{"dataset": "stained colorectal tissue patches (NCT-CRC-HE-100K)", "horizontal_flip": true, "color_jitter": 0.2, "widths": [48, 96, 192], "attention": true, "upsampling": "nearest_conv", "gradient_centralization": true, "batch_size": 128, "lr_schedule": "wsd", "warmup_steps": 1700}
Rows from block 3 of a small image denoising model, named by matrix and row number. Rows with one number belong to one channel. Each number is 200 + 40 x the weight over its row's rms, rounded and kept within 0 to 999. All counts start at 0.
Before each channel's rows are labels from the 100 images, of 14976, where the channel reaches its highest value: "top examples" is what is common among them. Only what is clearly more common there than usual is listed. The data: stained colorectal tissue patches (NCT-CRC-HE-100K). In brackets: how many of the 100.
# convs0: first 3x3 conv (model.enc.1.1.convs.0.weight, 96x96x3x3, each kernel summed), inputs 0-95
# convs1: second 3x3 conv (model.enc.1.1.convs.1.weight, 96x96x3x3, transposed, each kernel summed), outputs 0-95

top examples: tissue: adipose tissue (72)
convs0.85,173,231,208,259,200,176,215,221,176,193,172,189,154,179,260,192,256,263,157,155,218,250,166,188,244,250,183,203,193,199,275,125,178,248,231,164,178,175,180,179,150,230,215,194,159,227,178,239,181,254,249,245,168,271,203,276,142,269,190,253,163,139,215,162,219,209,220,260,194,201,225,240,249,202,251,261,234,186,260,174,230,242,245,167,223,227,194,194,143,93,255,129,238,159,161,211
convs1.85,169,168,228,206,222,190,145,238,179,201,268,169,259,133,161,107,210,202,197,118,230,215,196,183,131,201,192,211,226,128,163,186,198,253,181,199,115,159,194,166,123,204,187,193,158,150,234,154,168,139,187,155,214,169,295,251,208,256,182,207,197,212,180,203,184,130,219,193,270,144,162,226,203,213,163,195,222,212,191,208,185,213,188,69,195,223,122,186,199,153,209,201,215,271,187,193

top examples: tissue: lymphocytes (72)
convs0.46,194,204,205,260,209,149,214,257,188,232,193,66,183,182,261,212,259,260,221,150,221,251,192,147,182,267,215,229,200,160,183,235,228,264,161,151,216,137,152,214,174,184,183,252,194,180,189,270,229,261,245,264,197,268,183,213,219,257,190,180,154,213,235,190,213,166,202,261,171,189,251,210,237,218,264,261,241,153,261,192,214,187,234,166,195,231,194,132,153,185,176,203,195,155,187,286
convs1.46,195,164,245,198,208,200,261,208,229,104,177,230,235,153,205,217,180,163,191,320,227,218,258,170,171,179,213,222,262,222,228,161,219,189,300,217,177,241,263,313,173,247,204,169,192,224,222,197,192,187,197,149,230,165,177,154,168,186,188,207,192,147,132,238,199,271,197,238,284,152,190,255,201,273,217,199,156,167,214,200,228,232,220,209,223,134,244,152,268,184,206,229,217,244,232,192

top examples: tissue: debris (44)
convs0.88,181,170,209,248,239,200,245,224,212,215,191,162,223,157,248,236,221,248,192,171,175,243,84,265,221,265,180,286,221,191,212,206,171,251,214,177,191,183,136,168,164,205,154,234,203,200,119,272,230,253,264,199,183,241,176,142,205,260,193,160,92,235,226,208,170,195,135,248,200,235,213,153,244,231,281,248,213,236,248,200,227,214,225,177,260,228,222,193,215,186,200,204,149,173,169,264
convs1.88,193,229,174,222,206,206,178,243,184,253,119,132,162,186,226,196,252,144,223,213,236,204,254,198,139,137,261,205,121,126,188,157,241,192,205,260,184,186,270,274,130,235,215,132,257,182,238,220,195,219,197,135,253,245,188,224,165,166,131,221,201,160,144,179,196,247,184,174,195,155,205,155,222,171,167,209,124,198,206,227,169,203,196,273,137,169,216,141,148,222,163,173,226,155,242,202

top examples: tissue: lymphocytes (43)
convs0.82,171,213,189,230,275,246,140,209,175,302,257,186,227,241,235,186,237,238,224,206,226,218,195,106,177,245,227,154,133,181,247,227,252,215,233,153,135,240,143,105,185,195,182,152,215,218,197,225,200,242,160,328,226,237,184,181,213,164,206,129,193,185,190,228,210,231,134,235,198,211,246,252,251,182,242,235,247,248,234,232,237,200,242,188,167,138,213,180,233,172,218,219,173,195,197,173
convs1.82,227,187,198,180,194,207,221,271,202,166,169,161,224,247,215,178,199,165,185,228,264,199,169,126,229,200,165,202,277,234,212,163,120,230,167,221,221,194,230,306,223,130,200,211,192,176,225,199,293,175,167,197,244,240,149,224,188,139,263,264,127,248,168,182,240,195,198,219,204,169,177,229,207,225,184,153,197,138,184,203,234,170,224,256,274,257,190,149,218,247,211,112,118,211,260,199

top examples: tissue: smooth muscle (39)
convs0.51,170,189,225,258,189,162,174,204,202,138,259,204,150,196,258,250,271,265,156,208,222,228,165,232,169,235,159,224,211,258,166,148,161,245,229,208,195,176,161,189,327,181,227,255,213,162,177,218,168,257,213,293,184,268,227,133,165,196,231,246,166,226,207,147,172,246,131,258,167,193,277,204,244,194,221,257,196,252,258,167,187,161,229,192,217,186,170,229,195,187,247,176,192,148,216,223
convs1.51,170,173,137,211,216,216,199,151,200,174,152,200,218,200,210,150,171,195,210,184,277,216,183,191,222,207,142,218,186,161,119,220,207,150,204,291,148,183,193,166,235,217,191,136,157,236,192,193,201,203,185,272,158,191,239,191,243,156,245,189,164,126,163,259,194,227,203,204,69,255,167,311,222,197,204,204,147,190,191,181,185,268,195,175,128,189,191,113,185,131,138,191,238,233,219,192

top examples: tissue: tumour epithelium (52)
convs0.20,212,0,211,249,185,190,204,263,243,243,216,171,220,215,250,231,263,252,207,133,167,260,175,224,197,220,172,250,211,200,231,197,215,237,218,192,233,193,221,201,223,191,161,243,214,194,168,232,140,248,195,268,203,267,162,133,195,211,213,161,206,180,178,210,169,272,171,250,215,210,242,186,256,182,212,251,182,234,250,141,229,171,220,225,203,209,233,198,218,249,199,175,209,206,256,199
convs1.20,208,197,218,195,196,161,195,159,215,121,236,195,154,206,191,255,216,184,219,257,166,181,220,149,203,256,185,208,236,211,198,231,206,191,212,327,137,200,241,255,221,145,170,223,173,245,274,219,212,151,205,106,217,205,221,254,263,155,158,221,141,190,184,211,247,134,271,185,162,284,205,165,171,251,164,223,208,187,209,188,228,232,255,209,194,185,175,228,111,212,260,254,217,191,114,176

top examples: tissue: adipose tissue (46)
convs0.93,203,184,134,258,168,180,127,256,237,207,217,232,241,149,259,256,208,260,114,211,145,262,114,210,152,231,236,201,191,239,248,139,177,252,216,227,174,217,181,199,240,183,189,248,186,172,164,219,207,250,251,195,190,260,250,106,198,217,196,264,161,211,169,152,193,213,208,259,202,243,260,177,257,214,264,259,202,190,259,156,187,191,238,186,168,197,146,244,215,200,191,147,243,206,246,237
convs1.93,200,172,125,209,216,189,171,208,181,160,204,196,79,193,194,152,229,229,276,117,194,199,227,218,249,186,149,187,146,217,248,206,183,195,190,228,183,162,170,124,213,188,245,178,269,232,169,164,195,262,213,218,208,169,160,207,167,239,243,252,216,137,180,282,133,215,158,196,126,145,218,175,196,227,172,216,126,182,207,200,166,132,118,171,160,232,144,214,159,195,155,226,210,131,248,188

top examples: tissue: lymphocytes (92)
convs0.54,193,129,195,272,246,192,236,241,193,228,183,220,170,180,272,197,256,267,178,156,212,245,198,218,171,243,194,291,181,205,202,202,182,252,128,193,236,158,204,207,205,201,132,176,186,103,240,238,187,268,245,148,255,260,198,214,129,215,172,239,223,159,185,141,219,167,211,272,171,162,245,161,254,190,258,270,184,184,272,200,204,187,211,143,196,234,194,182,116,214,182,252,216,165,171,190
convs1.54,213,218,171,196,222,191,163,178,275,257,204,175,232,234,187,214,190,169,208,198,169,203,229,234,248,190,173,192,202,224,255,176,238,189,171,301,202,259,226,131,234,156,261,247,164,296,156,199,224,227,136,239,216,252,218,189,137,201,215,103,203,247,201,255,244,237,208,185,260,264,207,187,227,142,193,229,262,225,189,158,239,319,230,206,224,176,248,210,258,235,238,185,206,266,228,210

top examples: tissue: lymphocytes (51)
convs0.0,223,209,249,180,310,194,219,210,194,183,221,130,235,185,178,174,175,178,198,193,172,191,183,208,188,156,185,125,196,226,219,250,208,175,238,253,207,176,225,187,220,165,247,158,254,183,209,154,277,167,142,231,190,179,199,198,200,173,204,268,187,214,176,232,156,128,252,178,213,238,196,240,270,243,212,177,193,230,179,220,204,207,155,246,229,111,207,304,181,188,218,255,47,189,179,269
convs1.0,177,225,140,214,201,209,197,176,173,302,238,148,151,204,207,198,160,208,257,207,204,217,260,272,216,170,251,204,209,215,204,192,191,229,192,162,280,183,141,203,132,148,180,186,166,224,115,242,125,217,207,230,192,232,256,192,200,260,227,160,187,167,227,128,241,214,204,158,153,212,251,193,222,187,200,325,203,202,182,204,167,133,171,165,139,309,166,193,177,171,208,160,170,252,213,200

top examples: tissue: adipose tissue (64)
convs0.90,201,147,197,216,211,208,200,220,188,229,264,152,218,227,215,191,249,222,198,264,180,224,225,166,231,185,127,223,157,220,262,181,144,296,202,210,190,265,145,212,225,176,175,262,247,179,111,201,190,211,210,290,189,248,179,165,185,319,95,199,143,265,193,145,224,176,263,215,230,240,279,228,230,222,191,217,216,149,216,164,264,206,268,200,215,169,214,191,192,226,209,220,188,219,210,197
convs1.90,188,181,226,197,205,181,241,233,216,162,194,166,96,227,203,190,265,191,251,228,184,186,245,194,233,171,269,205,188,284,214,213,265,174,224,310,175,200,167,255,213,235,190,199,233,189,219,191,175,127,210,125,177,187,210,197,245,197,190,218,216,112,276,85,167,230,227,203,140,181,175,300,203,221,176,180,258,190,182,205,162,105,194,234,212,230,212,233,193,198,179,252,216,225,250,194

top examples: tissue: adipose tissue (48)
convs0.52,214,171,148,274,213,193,225,234,218,249,217,203,99,197,275,189,250,274,190,143,159,258,233,208,197,263,161,209,193,205,149,161,203,234,206,145,226,233,216,209,234,200,222,225,168,246,180,241,196,282,233,226,196,266,173,216,105,212,182,180,151,190,169,280,238,219,201,275,233,129,230,182,258,175,249,274,200,221,274,194,140,178,231,213,152,198,182,204,166,213,136,199,229,181,164,225
convs1.52,200,255,211,200,200,185,232,196,184,180,244,188,298,157,172,126,209,213,241,237,102,200,180,219,163,197,189,190,237,127,178,162,224,137,183,125,236,219,197,171,171,230,224,244,167,167,198,143,177,110,172,184,191,210,205,193,196,244,100,180,204,238,226,126,309,157,164,197,284,235,227,99,209,193,200,213,226,190,189,207,124,223,197,177,133,205,187,182,229,227,156,177,211,228,188,194

top examples: tissue: adipose tissue (70)
convs0.18,181,143,148,266,195,196,176,276,197,236,232,193,195,158,266,216,259,270,182,213,187,259,174,181,182,250,182,223,226,197,235,170,174,272,206,175,210,234,170,193,181,214,200,250,181,211,139,245,227,265,246,274,123,276,171,176,150,281,162,180,165,236,151,169,189,247,256,266,179,212,285,166,259,206,242,267,151,180,266,188,222,209,254,182,184,212,200,163,221,241,171,243,182,222,195,187
convs1.18,194,152,213,198,178,188,246,173,175,154,145,166,134,187,183,247,217,207,209,180,198,193,241,194,228,189,265,220,227,259,159,234,319,237,201,175,284,176,191,220,172,253,187,221,218,177,218,187,203,128,169,125,259,235,208,206,201,240,115,209,206,160,244,190,226,170,241,217,218,248,214,46,218,188,211,199,172,160,157,242,218,110,246,213,131,215,235,187,184,186,191,157,197,151,230,191

top examples: tissue: lymphocytes (77)
convs0.69,181,230,164,251,114,163,130,221,186,245,199,154,217,169,251,209,220,252,200,267,216,259,157,194,118,252,177,175,211,196,227,166,200,231,188,231,227,175,239,199,192,203,13,254,192,175,213,238,204,250,223,233,257,251,165,174,237,164,269,203,185,181,160,169,207,212,206,251,180,192,236,130,219,184,237,252,182,192,251,191,224,221,238,167,205,177,184,199,244,270,184,219,235,191,213,161
convs1.69,159,161,260,212,178,186,242,235,160,149,192,167,226,250,197,213,181,182,237,140,177,193,185,211,217,184,234,216,203,248,190,271,161,244,245,84,249,219,216,194,232,210,0,187,212,181,218,200,147,176,230,206,106,173,162,248,193,236,181,235,174,228,199,226,185,200,186,212,194,190,198,214,192,213,208,201,206,174,200,231,201,176,168,214,212,220,213,236,242,133,207,162,229,219,266,209

top examples: tissue: debris (27)
convs0.71,151,280,207,238,201,137,225,269,123,156,195,201,199,231,237,182,227,235,239,177,239,248,208,158,228,249,232,234,225,177,192,166,128,250,161,167,153,176,191,138,167,202,177,235,129,165,198,221,172,240,283,173,189,238,227,198,205,198,196,168,213,217,216,209,197,180,149,237,161,217,235,200,224,248,246,237,235,142,236,163,221,223,173,109,284,149,239,191,177,118,184,214,290,145,225,258
convs1.71,216,81,210,192,204,207,184,301,246,186,232,208,196,207,202,178,200,216,186,256,227,173,203,176,153,185,206,195,161,233,180,217,230,206,248,272,200,252,197,237,208,194,189,179,132,240,176,230,256,209,215,239,258,125,164,277,172,226,157,200,249,182,144,271,85,195,230,223,265,240,143,219,162,238,221,197,224,214,225,168,173,252,218,240,264,138,196,190,234,94,186,193,171,189,202,208

top examples: tissue: debris (31)
convs0.27,228,214,169,253,223,41,197,167,234,172,236,175,221,221,254,218,203,252,202,194,196,230,200,181,212,258,233,260,235,197,189,193,169,174,231,199,148,233,225,179,237,191,241,223,204,232,178,253,198,258,214,213,177,228,180,195,227,159,231,170,77,186,258,217,216,161,44,254,207,200,177,192,235,179,273,250,192,247,254,179,199,200,224,213,194,160,195,161,216,193,214,119,195,213,205,222
convs1.27,202,185,149,177,191,203,200,152,200,228,166,213,166,191,248,174,90,151,227,260,208,218,184,149,216,134,210,212,134,184,146,176,176,203,232,138,130,166,213,254,194,181,176,233,202,159,297,229,248,219,128,200,195,194,216,255,194,202,137,272,208,240,159,173,158,170,245,171,200,178,220,228,181,185,192,208,165,211,188,269,167,227,123,240,183,224,155,153,157,230,179,75,222,186,270,222

top examples: tissue: lymphocytes (52)
convs0.73,198,245,169,261,182,219,121,220,215,183,204,209,201,153,262,225,276,262,183,248,221,249,136,238,160,257,199,233,216,204,205,170,191,276,212,198,185,164,220,187,199,175,194,206,220,12,204,235,185,262,218,211,238,265,202,149,228,217,163,163,201,199,176,160,221,227,168,262,190,184,271,189,265,175,245,261,210,238,262,164,192,220,254,150,205,244,195,207,186,201,217,207,201,200,235,164
convs1.73,210,196,160,207,207,211,245,248,177,212,221,177,212,287,169,245,175,231,206,126,232,203,219,206,242,175,203,210,208,140,145,279,175,196,233,270,245,309,241,207,209,199,181,196,248,73,216,172,194,271,210,239,158,193,197,255,261,201,250,301,139,189,228,237,202,176,196,187,175,302,200,269,187,238,266,212,230,201,212,216,198,218,158,245,173,239,197,215,239,192,169,222,207,164,193,184

top examples: tissue: tumour epithelium (42)
convs0.47,303,131,183,241,235,214,206,139,312,213,272,234,158,161,241,202,239,242,176,182,198,225,163,194,179,209,151,257,190,254,228,188,235,215,173,182,218,183,198,203,336,230,149,226,155,165,173,205,219,245,214,260,113,239,192,209,199,233,182,214,192,150,156,167,156,180,182,240,160,174,255,199,242,235,212,239,159,227,242,209,223,216,228,185,182,159,212,240,167,212,289,190,223,152,231,236
convs1.47,254,240,253,206,193,219,214,60,204,217,128,219,191,181,207,244,191,199,197,220,200,208,243,184,228,228,217,230,249,210,230,177,226,210,246,150,200,256,166,224,254,188,262,253,105,239,164,204,183,218,227,181,309,197,255,244,215,186,262,246,220,279,243,198,254,241,211,199,87,230,203,222,205,220,197,175,196,173,188,202,249,175,212,192,146,241,224,229,209,263,230,232,176,264,155,179

top examples: tissue: tumour epithelium (40); tissue: cancer-associated stroma (27)
convs0.67,204,180,179,267,192,200,183,238,210,240,209,172,125,223,269,190,288,269,190,154,197,255,110,223,213,260,231,213,205,172,225,146,217,241,208,197,200,204,216,179,203,169,205,199,174,134,190,249,199,260,205,246,238,276,203,260,110,217,216,173,197,183,243,214,186,257,191,269,213,207,255,216,259,182,249,269,221,240,268,181,205,208,213,188,187,226,192,202,56,150,217,199,210,177,212,153
convs1.67,183,168,243,209,189,176,191,187,205,143,241,160,266,249,177,270,171,183,240,168,218,164,196,168,120,237,196,217,230,231,160,258,165,163,174,199,220,243,204,273,223,133,242,220,185,134,231,200,206,187,170,132,197,266,214,173,221,130,202,273,120,286,168,276,206,105,216,201,249,236,172,192,186,229,221,214,224,185,202,196,196,185,207,143,189,199,177,232,79,261,175,170,202,188,176,164

top examples: tissue: tumour epithelium (37)
convs0.28,190,237,219,236,266,201,175,132,204,204,223,209,196,199,235,168,247,235,139,203,204,228,165,251,189,217,130,294,228,209,186,230,217,192,178,239,159,155,135,169,249,224,230,187,234,181,133,204,171,245,220,223,183,237,175,159,160,230,206,244,155,224,265,215,208,236,170,235,191,178,221,195,242,227,195,235,212,271,236,64,238,242,241,170,202,215,171,191,225,90,269,123,266,193,239,215
convs1.28,168,225,189,226,229,224,192,119,187,219,244,241,227,128,197,214,195,208,203,148,155,220,177,203,256,205,152,220,145,180,150,196,141,216,225,171,177,239,174,163,228,111,146,151,243,254,105,193,185,260,203,202,150,165,233,222,187,232,234,270,210,131,139,195,192,306,221,187,154,292,217,217,188,215,182,208,222,197,172,232,190,233,202,140,179,218,160,218,202,103,216,146,232,219,127,210

top examples: tissue: smooth muscle (33)
convs0.29,116,163,180,250,190,158,183,263,173,202,237,184,205,139,251,237,230,250,204,240,229,247,196,220,189,274,209,205,183,209,208,224,235,233,210,202,187,181,217,190,186,216,173,230,236,175,112,269,180,255,221,131,202,245,263,58,211,222,117,184,170,210,224,183,166,186,230,251,154,237,212,186,249,185,260,252,90,186,250,164,222,211,240,205,244,247,201,210,226,263,201,217,236,206,218,190
convs1.29,269,135,245,201,205,182,241,144,190,233,192,207,222,266,170,168,224,152,165,102,270,177,262,228,205,272,162,206,186,159,168,190,173,177,202,244,274,180,236,191,166,182,226,193,212,154,266,164,265,202,254,202,262,223,197,294,183,158,186,198,178,227,164,187,221,205,155,203,192,214,162,236,207,223,265,213,234,227,206,162,225,292,245,169,200,138,204,130,258,131,222,262,240,206,209,170

top examples: tissue: debris (34)
convs0.89,194,217,202,219,155,143,259,214,203,200,217,218,282,142,218,160,267,222,149,176,206,184,167,231,182,214,222,234,209,262,215,186,226,179,187,227,109,184,175,156,266,189,169,208,207,132,169,212,236,222,221,277,167,220,225,114,226,194,184,197,167,231,231,214,206,148,198,218,213,231,212,209,208,266,209,218,169,185,218,235,175,167,225,177,247,219,207,278,289,122,197,28,198,172,202,185
convs1.89,213,242,213,194,190,198,216,150,227,224,179,174,113,199,205,228,165,211,244,195,183,180,196,194,196,220,206,192,164,172,203,261,246,155,169,248,167,266,198,201,202,259,237,233,196,309,154,210,182,217,203,219,139,200,131,112,202,158,153,184,184,77,200,240,102,223,236,213,165,212,225,212,183,178,231,204,168,247,218,218,161,286,101,262,250,182,193,187,112,176,176,193,167,185,181,180

top examples: tissue: debris (27)
convs0.78,188,228,191,188,166,240,218,192,175,161,213,224,251,231,189,238,159,184,232,211,207,150,166,259,240,170,246,279,172,152,182,161,183,142,175,235,154,223,239,200,165,207,237,153,217,229,216,181,194,196,183,129,171,163,160,155,210,110,190,232,162,206,208,216,180,162,193,188,170,224,136,246,156,141,210,186,196,210,189,362,184,203,267,211,222,209,204,326,237,122,205,160,212,258,182,190
convs1.78,221,173,223,234,219,175,217,174,195,224,201,280,155,159,186,195,246,284,174,224,242,229,132,202,181,155,202,172,220,222,245,283,127,197,221,230,209,150,157,178,199,214,216,363,215,150,198,196,194,134,219,163,270,190,189,214,212,210,157,183,186,216,79,182,165,273,265,213,204,178,230,208,193,234,179,181,164,178,180,141,221,211,161,211,232,240,192,203,206,206,218,127,134,219,221,178

top examples: tissue: cancer-associated stroma (28)
convs0.36,177,187,180,245,198,174,220,210,223,249,223,220,145,97,246,284,255,250,244,126,188,224,152,232,164,235,185,217,236,159,173,195,225,206,209,183,231,193,193,170,196,182,239,244,145,183,152,213,246,252,225,247,163,254,271,92,167,221,142,208,152,200,152,283,146,241,191,246,226,211,242,218,240,199,248,246,179,213,246,200,259,201,236,184,204,238,262,184,175,213,168,168,104,217,190,192
convs1.36,140,240,193,217,179,200,232,191,221,222,198,198,204,215,225,198,202,181,213,159,161,198,163,191,211,212,165,211,164,177,182,226,207,223,193,320,186,207,217,212,218,228,171,208,40,184,221,226,205,156,180,226,155,217,68,104,252,228,163,169,147,224,211,167,285,203,217,189,171,219,221,152,238,202,208,196,154,207,193,151,181,188,219,309,125,176,216,170,178,238,195,188,232,125,236,197

top examples: tissue: debris (35)
convs0.57,204,156,224,246,213,45,239,219,219,255,195,230,199,138,246,185,223,246,188,196,193,242,187,235,221,271,186,195,126,234,192,194,191,229,201,242,219,174,190,184,213,228,125,252,185,200,193,286,228,248,206,192,212,238,217,195,159,227,183,240,151,214,175,192,229,177,196,246,209,204,219,157,227,222,295,247,159,260,245,233,194,213,214,156,252,212,193,241,191,186,208,144,170,181,52,215
convs1.57,211,204,229,206,197,227,246,234,267,196,151,167,235,151,223,192,219,224,167,189,215,236,206,248,178,160,218,233,192,235,228,171,206,239,172,309,211,188,251,191,246,275,190,184,159,193,198,175,187,177,155,148,89,204,265,131,208,191,225,152,141,193,204,198,246,195,158,222,195,184,221,226,216,237,169,234,178,242,185,292,222,291,151,197,209,145,205,119,192,182,174,149,234,226,72,203

top examples: tissue: smooth muscle (36); tissue: adipose tissue (28)
convs0.23,229,157,173,277,221,196,143,247,227,229,189,217,260,168,279,227,239,276,120,239,204,248,164,208,119,251,209,211,209,239,206,206,200,227,197,182,199,166,192,200,233,182,120,212,204,134,207,229,198,268,229,210,203,264,209,163,244,185,192,187,175,249,212,95,208,210,199,279,213,230,235,150,252,197,255,277,138,224,278,197,153,175,239,158,174,212,151,205,260,225,150,187,226,174,227,211
convs1.23,185,240,182,194,190,199,116,214,263,149,202,179,129,197,194,199,191,203,226,215,182,196,248,202,321,188,188,191,159,266,183,180,204,162,201,206,157,158,243,99,192,219,222,161,268,267,181,189,112,239,175,161,218,204,192,201,168,193,261,192,214,203,215,304,104,143,189,195,182,207,201,217,204,196,177,204,97,181,183,207,121,170,144,136,128,190,163,202,195,239,171,184,212,217,181,202

top examples: tissue: adipose tissue (70)
convs0.81,198,183,232,245,230,206,167,228,214,158,278,181,179,205,246,184,272,250,224,239,179,219,115,196,199,230,147,238,206,253,182,188,163,184,249,173,156,227,251,128,295,207,181,219,199,212,139,229,204,240,219,284,203,245,217,159,213,237,255,222,181,284,260,137,137,185,206,246,210,201,239,223,236,225,223,245,204,120,245,201,184,227,224,202,215,189,182,181,236,124,180,115,203,203,116,236
convs1.81,174,183,268,201,197,195,131,198,163,242,228,181,187,153,194,185,225,252,230,229,220,210,118,190,202,175,215,210,218,241,155,164,210,182,198,185,191,101,186,148,269,201,199,136,174,153,268,208,197,174,216,172,197,190,320,184,218,225,154,203,203,67,173,223,216,132,221,182,253,221,185,150,191,205,165,212,179,190,181,213,141,101,190,168,188,245,150,194,105,128,164,213,207,197,181,192

top examples: tissue: adipose tissue (45)
convs0.45,177,179,153,246,240,31,175,265,152,200,194,234,197,182,247,223,174,244,201,247,194,245,143,131,210,274,211,199,207,207,230,155,188,227,129,219,179,242,191,225,157,285,231,154,215,215,210,240,213,257,210,166,168,230,217,201,191,169,209,251,114,181,239,212,231,185,159,247,183,191,219,240,238,218,270,245,211,273,246,172,200,217,234,253,199,164,182,144,202,194,177,202,270,214,178,194
convs1.45,180,169,195,192,198,183,184,210,202,129,194,299,220,233,221,170,159,204,172,157,201,200,197,190,243,110,146,191,187,201,199,151,152,189,205,99,173,181,218,145,178,131,178,277,255,167,254,177,186,170,193,186,218,202,208,271,172,229,196,227,195,247,78,207,113,220,191,205,266,140,153,162,227,193,181,215,171,236,173,235,212,222,102,172,222,209,194,114,173,206,183,175,210,176,264,226

top examples: tissue: debris (39)
convs0.59,183,233,140,201,251,225,214,301,203,122,181,221,168,208,201,169,113,194,190,145,214,206,179,304,221,170,190,173,179,188,202,161,205,204,191,171,194,213,193,170,213,202,227,258,229,244,211,209,214,206,211,201,180,189,154,213,213,198,178,208,178,208,180,215,166,198,172,201,270,150,168,205,239,294,226,200,214,189,200,217,198,259,131,187,222,188,197,396,142,156,216,190,285,223,154,181
convs1.59,241,223,280,188,164,157,224,297,211,210,222,238,232,146,226,207,262,184,226,227,249,185,175,159,169,257,204,190,206,237,234,183,210,228,195,219,232,200,211,220,256,141,146,252,195,144,176,239,193,245,313,218,226,205,169,236,170,200,218,117,162,210,284,138,149,239,208,207,235,230,169,216,146,187,195,201,249,177,231,197,210,159,115,169,233,197,186,190,219,166,188,280,123,245,165,128

top examples: tissue: cancer-associated stroma (28)
convs0.9,293,227,168,247,206,178,220,225,319,226,178,246,150,172,247,231,247,250,155,152,172,238,199,217,232,253,160,203,174,193,228,162,246,195,183,160,210,183,189,207,201,184,236,174,123,145,154,234,250,258,204,222,160,248,220,204,96,249,125,247,148,215,208,255,270,199,165,247,235,224,218,225,224,198,248,246,216,258,246,159,195,221,239,153,146,241,201,208,153,147,210,183,230,189,199,201
convs1.9,236,197,169,200,214,199,171,142,230,187,267,227,313,194,203,187,157,184,242,182,177,212,178,195,47,185,152,211,233,137,202,187,206,124,194,208,153,201,197,232,171,201,137,197,85,222,228,194,199,139,219,214,151,175,210,216,252,175,161,194,173,214,195,178,300,273,215,205,175,219,184,187,209,181,176,214,239,243,199,177,169,268,173,180,126,191,169,159,204,154,141,205,226,273,205,199

top examples: tissue: adipose tissue (56)
convs0.92,200,224,231,158,46,188,254,175,184,155,191,188,203,195,158,187,191,159,211,246,200,147,163,179,204,181,208,230,237,229,171,271,181,162,205,175,124,223,186,206,212,206,216,196,207,213,179,154,256,161,168,222,160,159,238,256,242,184,218,231,160,211,242,235,176,200,200,158,229,200,159,218,124,238,154,159,233,200,157,212,206,186,115,245,217,149,220,157,237,196,218,32,243,207,218,215
convs1.92,174,211,141,201,187,176,128,187,193,201,231,254,230,203,175,197,122,189,241,99,214,191,228,172,173,181,139,196,175,177,201,177,120,207,189,316,144,233,157,135,199,180,197,262,155,257,169,194,199,226,144,223,147,222,115,100,145,184,199,120,215,155,194,221,201,211,219,235,246,296,225,192,156,168,172,202,207,228,185,219,195,244,242,251,220,205,172,204,237,136,214,199,174,191,197,187

top examples: tissue: tumour epithelium (44); tissue: normal colon mucosa (40)
convs0.95,201,185,190,257,234,216,212,217,230,234,208,188,186,129,257,154,293,259,203,188,235,239,217,277,218,244,221,196,187,230,230,134,210,227,204,224,208,148,165,204,205,244,166,277,173,212,150,259,196,256,199,252,215,259,206,195,115,202,174,135,178,223,147,136,211,203,88,257,205,205,238,194,268,231,235,259,173,216,257,167,237,220,188,137,211,208,198,276,207,137,204,188,234,153,191,236
convs1.95,216,220,231,209,181,203,219,201,192,208,207,192,190,244,175,302,256,213,171,230,179,198,238,196,172,246,195,197,217,205,192,166,154,188,210,120,229,205,232,176,237,121,266,185,206,213,234,219,129,197,247,182,331,200,228,225,196,112,249,145,181,167,213,159,267,173,207,195,230,158,158,138,196,184,202,144,234,145,221,223,203,149,289,163,240,178,234,178,289,252,214,231,168,268,141,196

top examples: tissue: lymphocytes (57)
convs0.3,211,184,175,232,241,209,186,267,164,241,182,172,223,211,234,187,213,232,201,214,207,245,145,216,223,230,216,287,199,157,196,184,215,224,0,204,196,187,113,205,152,199,178,216,190,214,194,263,262,233,289,267,173,224,211,206,243,175,200,216,92,196,182,201,230,209,252,233,143,206,184,187,225,178,289,234,227,155,233,192,194,201,204,207,199,227,163,190,239,195,204,186,217,211,192,203
convs1.3,198,173,234,196,208,186,231,102,215,198,239,331,189,122,224,192,186,223,193,247,230,202,181,229,142,165,158,213,235,229,223,160,176,176,228,237,172,194,181,218,169,236,190,154,208,171,150,184,157,229,232,147,228,185,146,188,155,297,178,289,85,167,187,206,189,214,196,193,298,159,197,214,199,210,213,196,200,124,200,213,215,142,151,166,280,200,218,137,193,217,212,205,201,165,215,257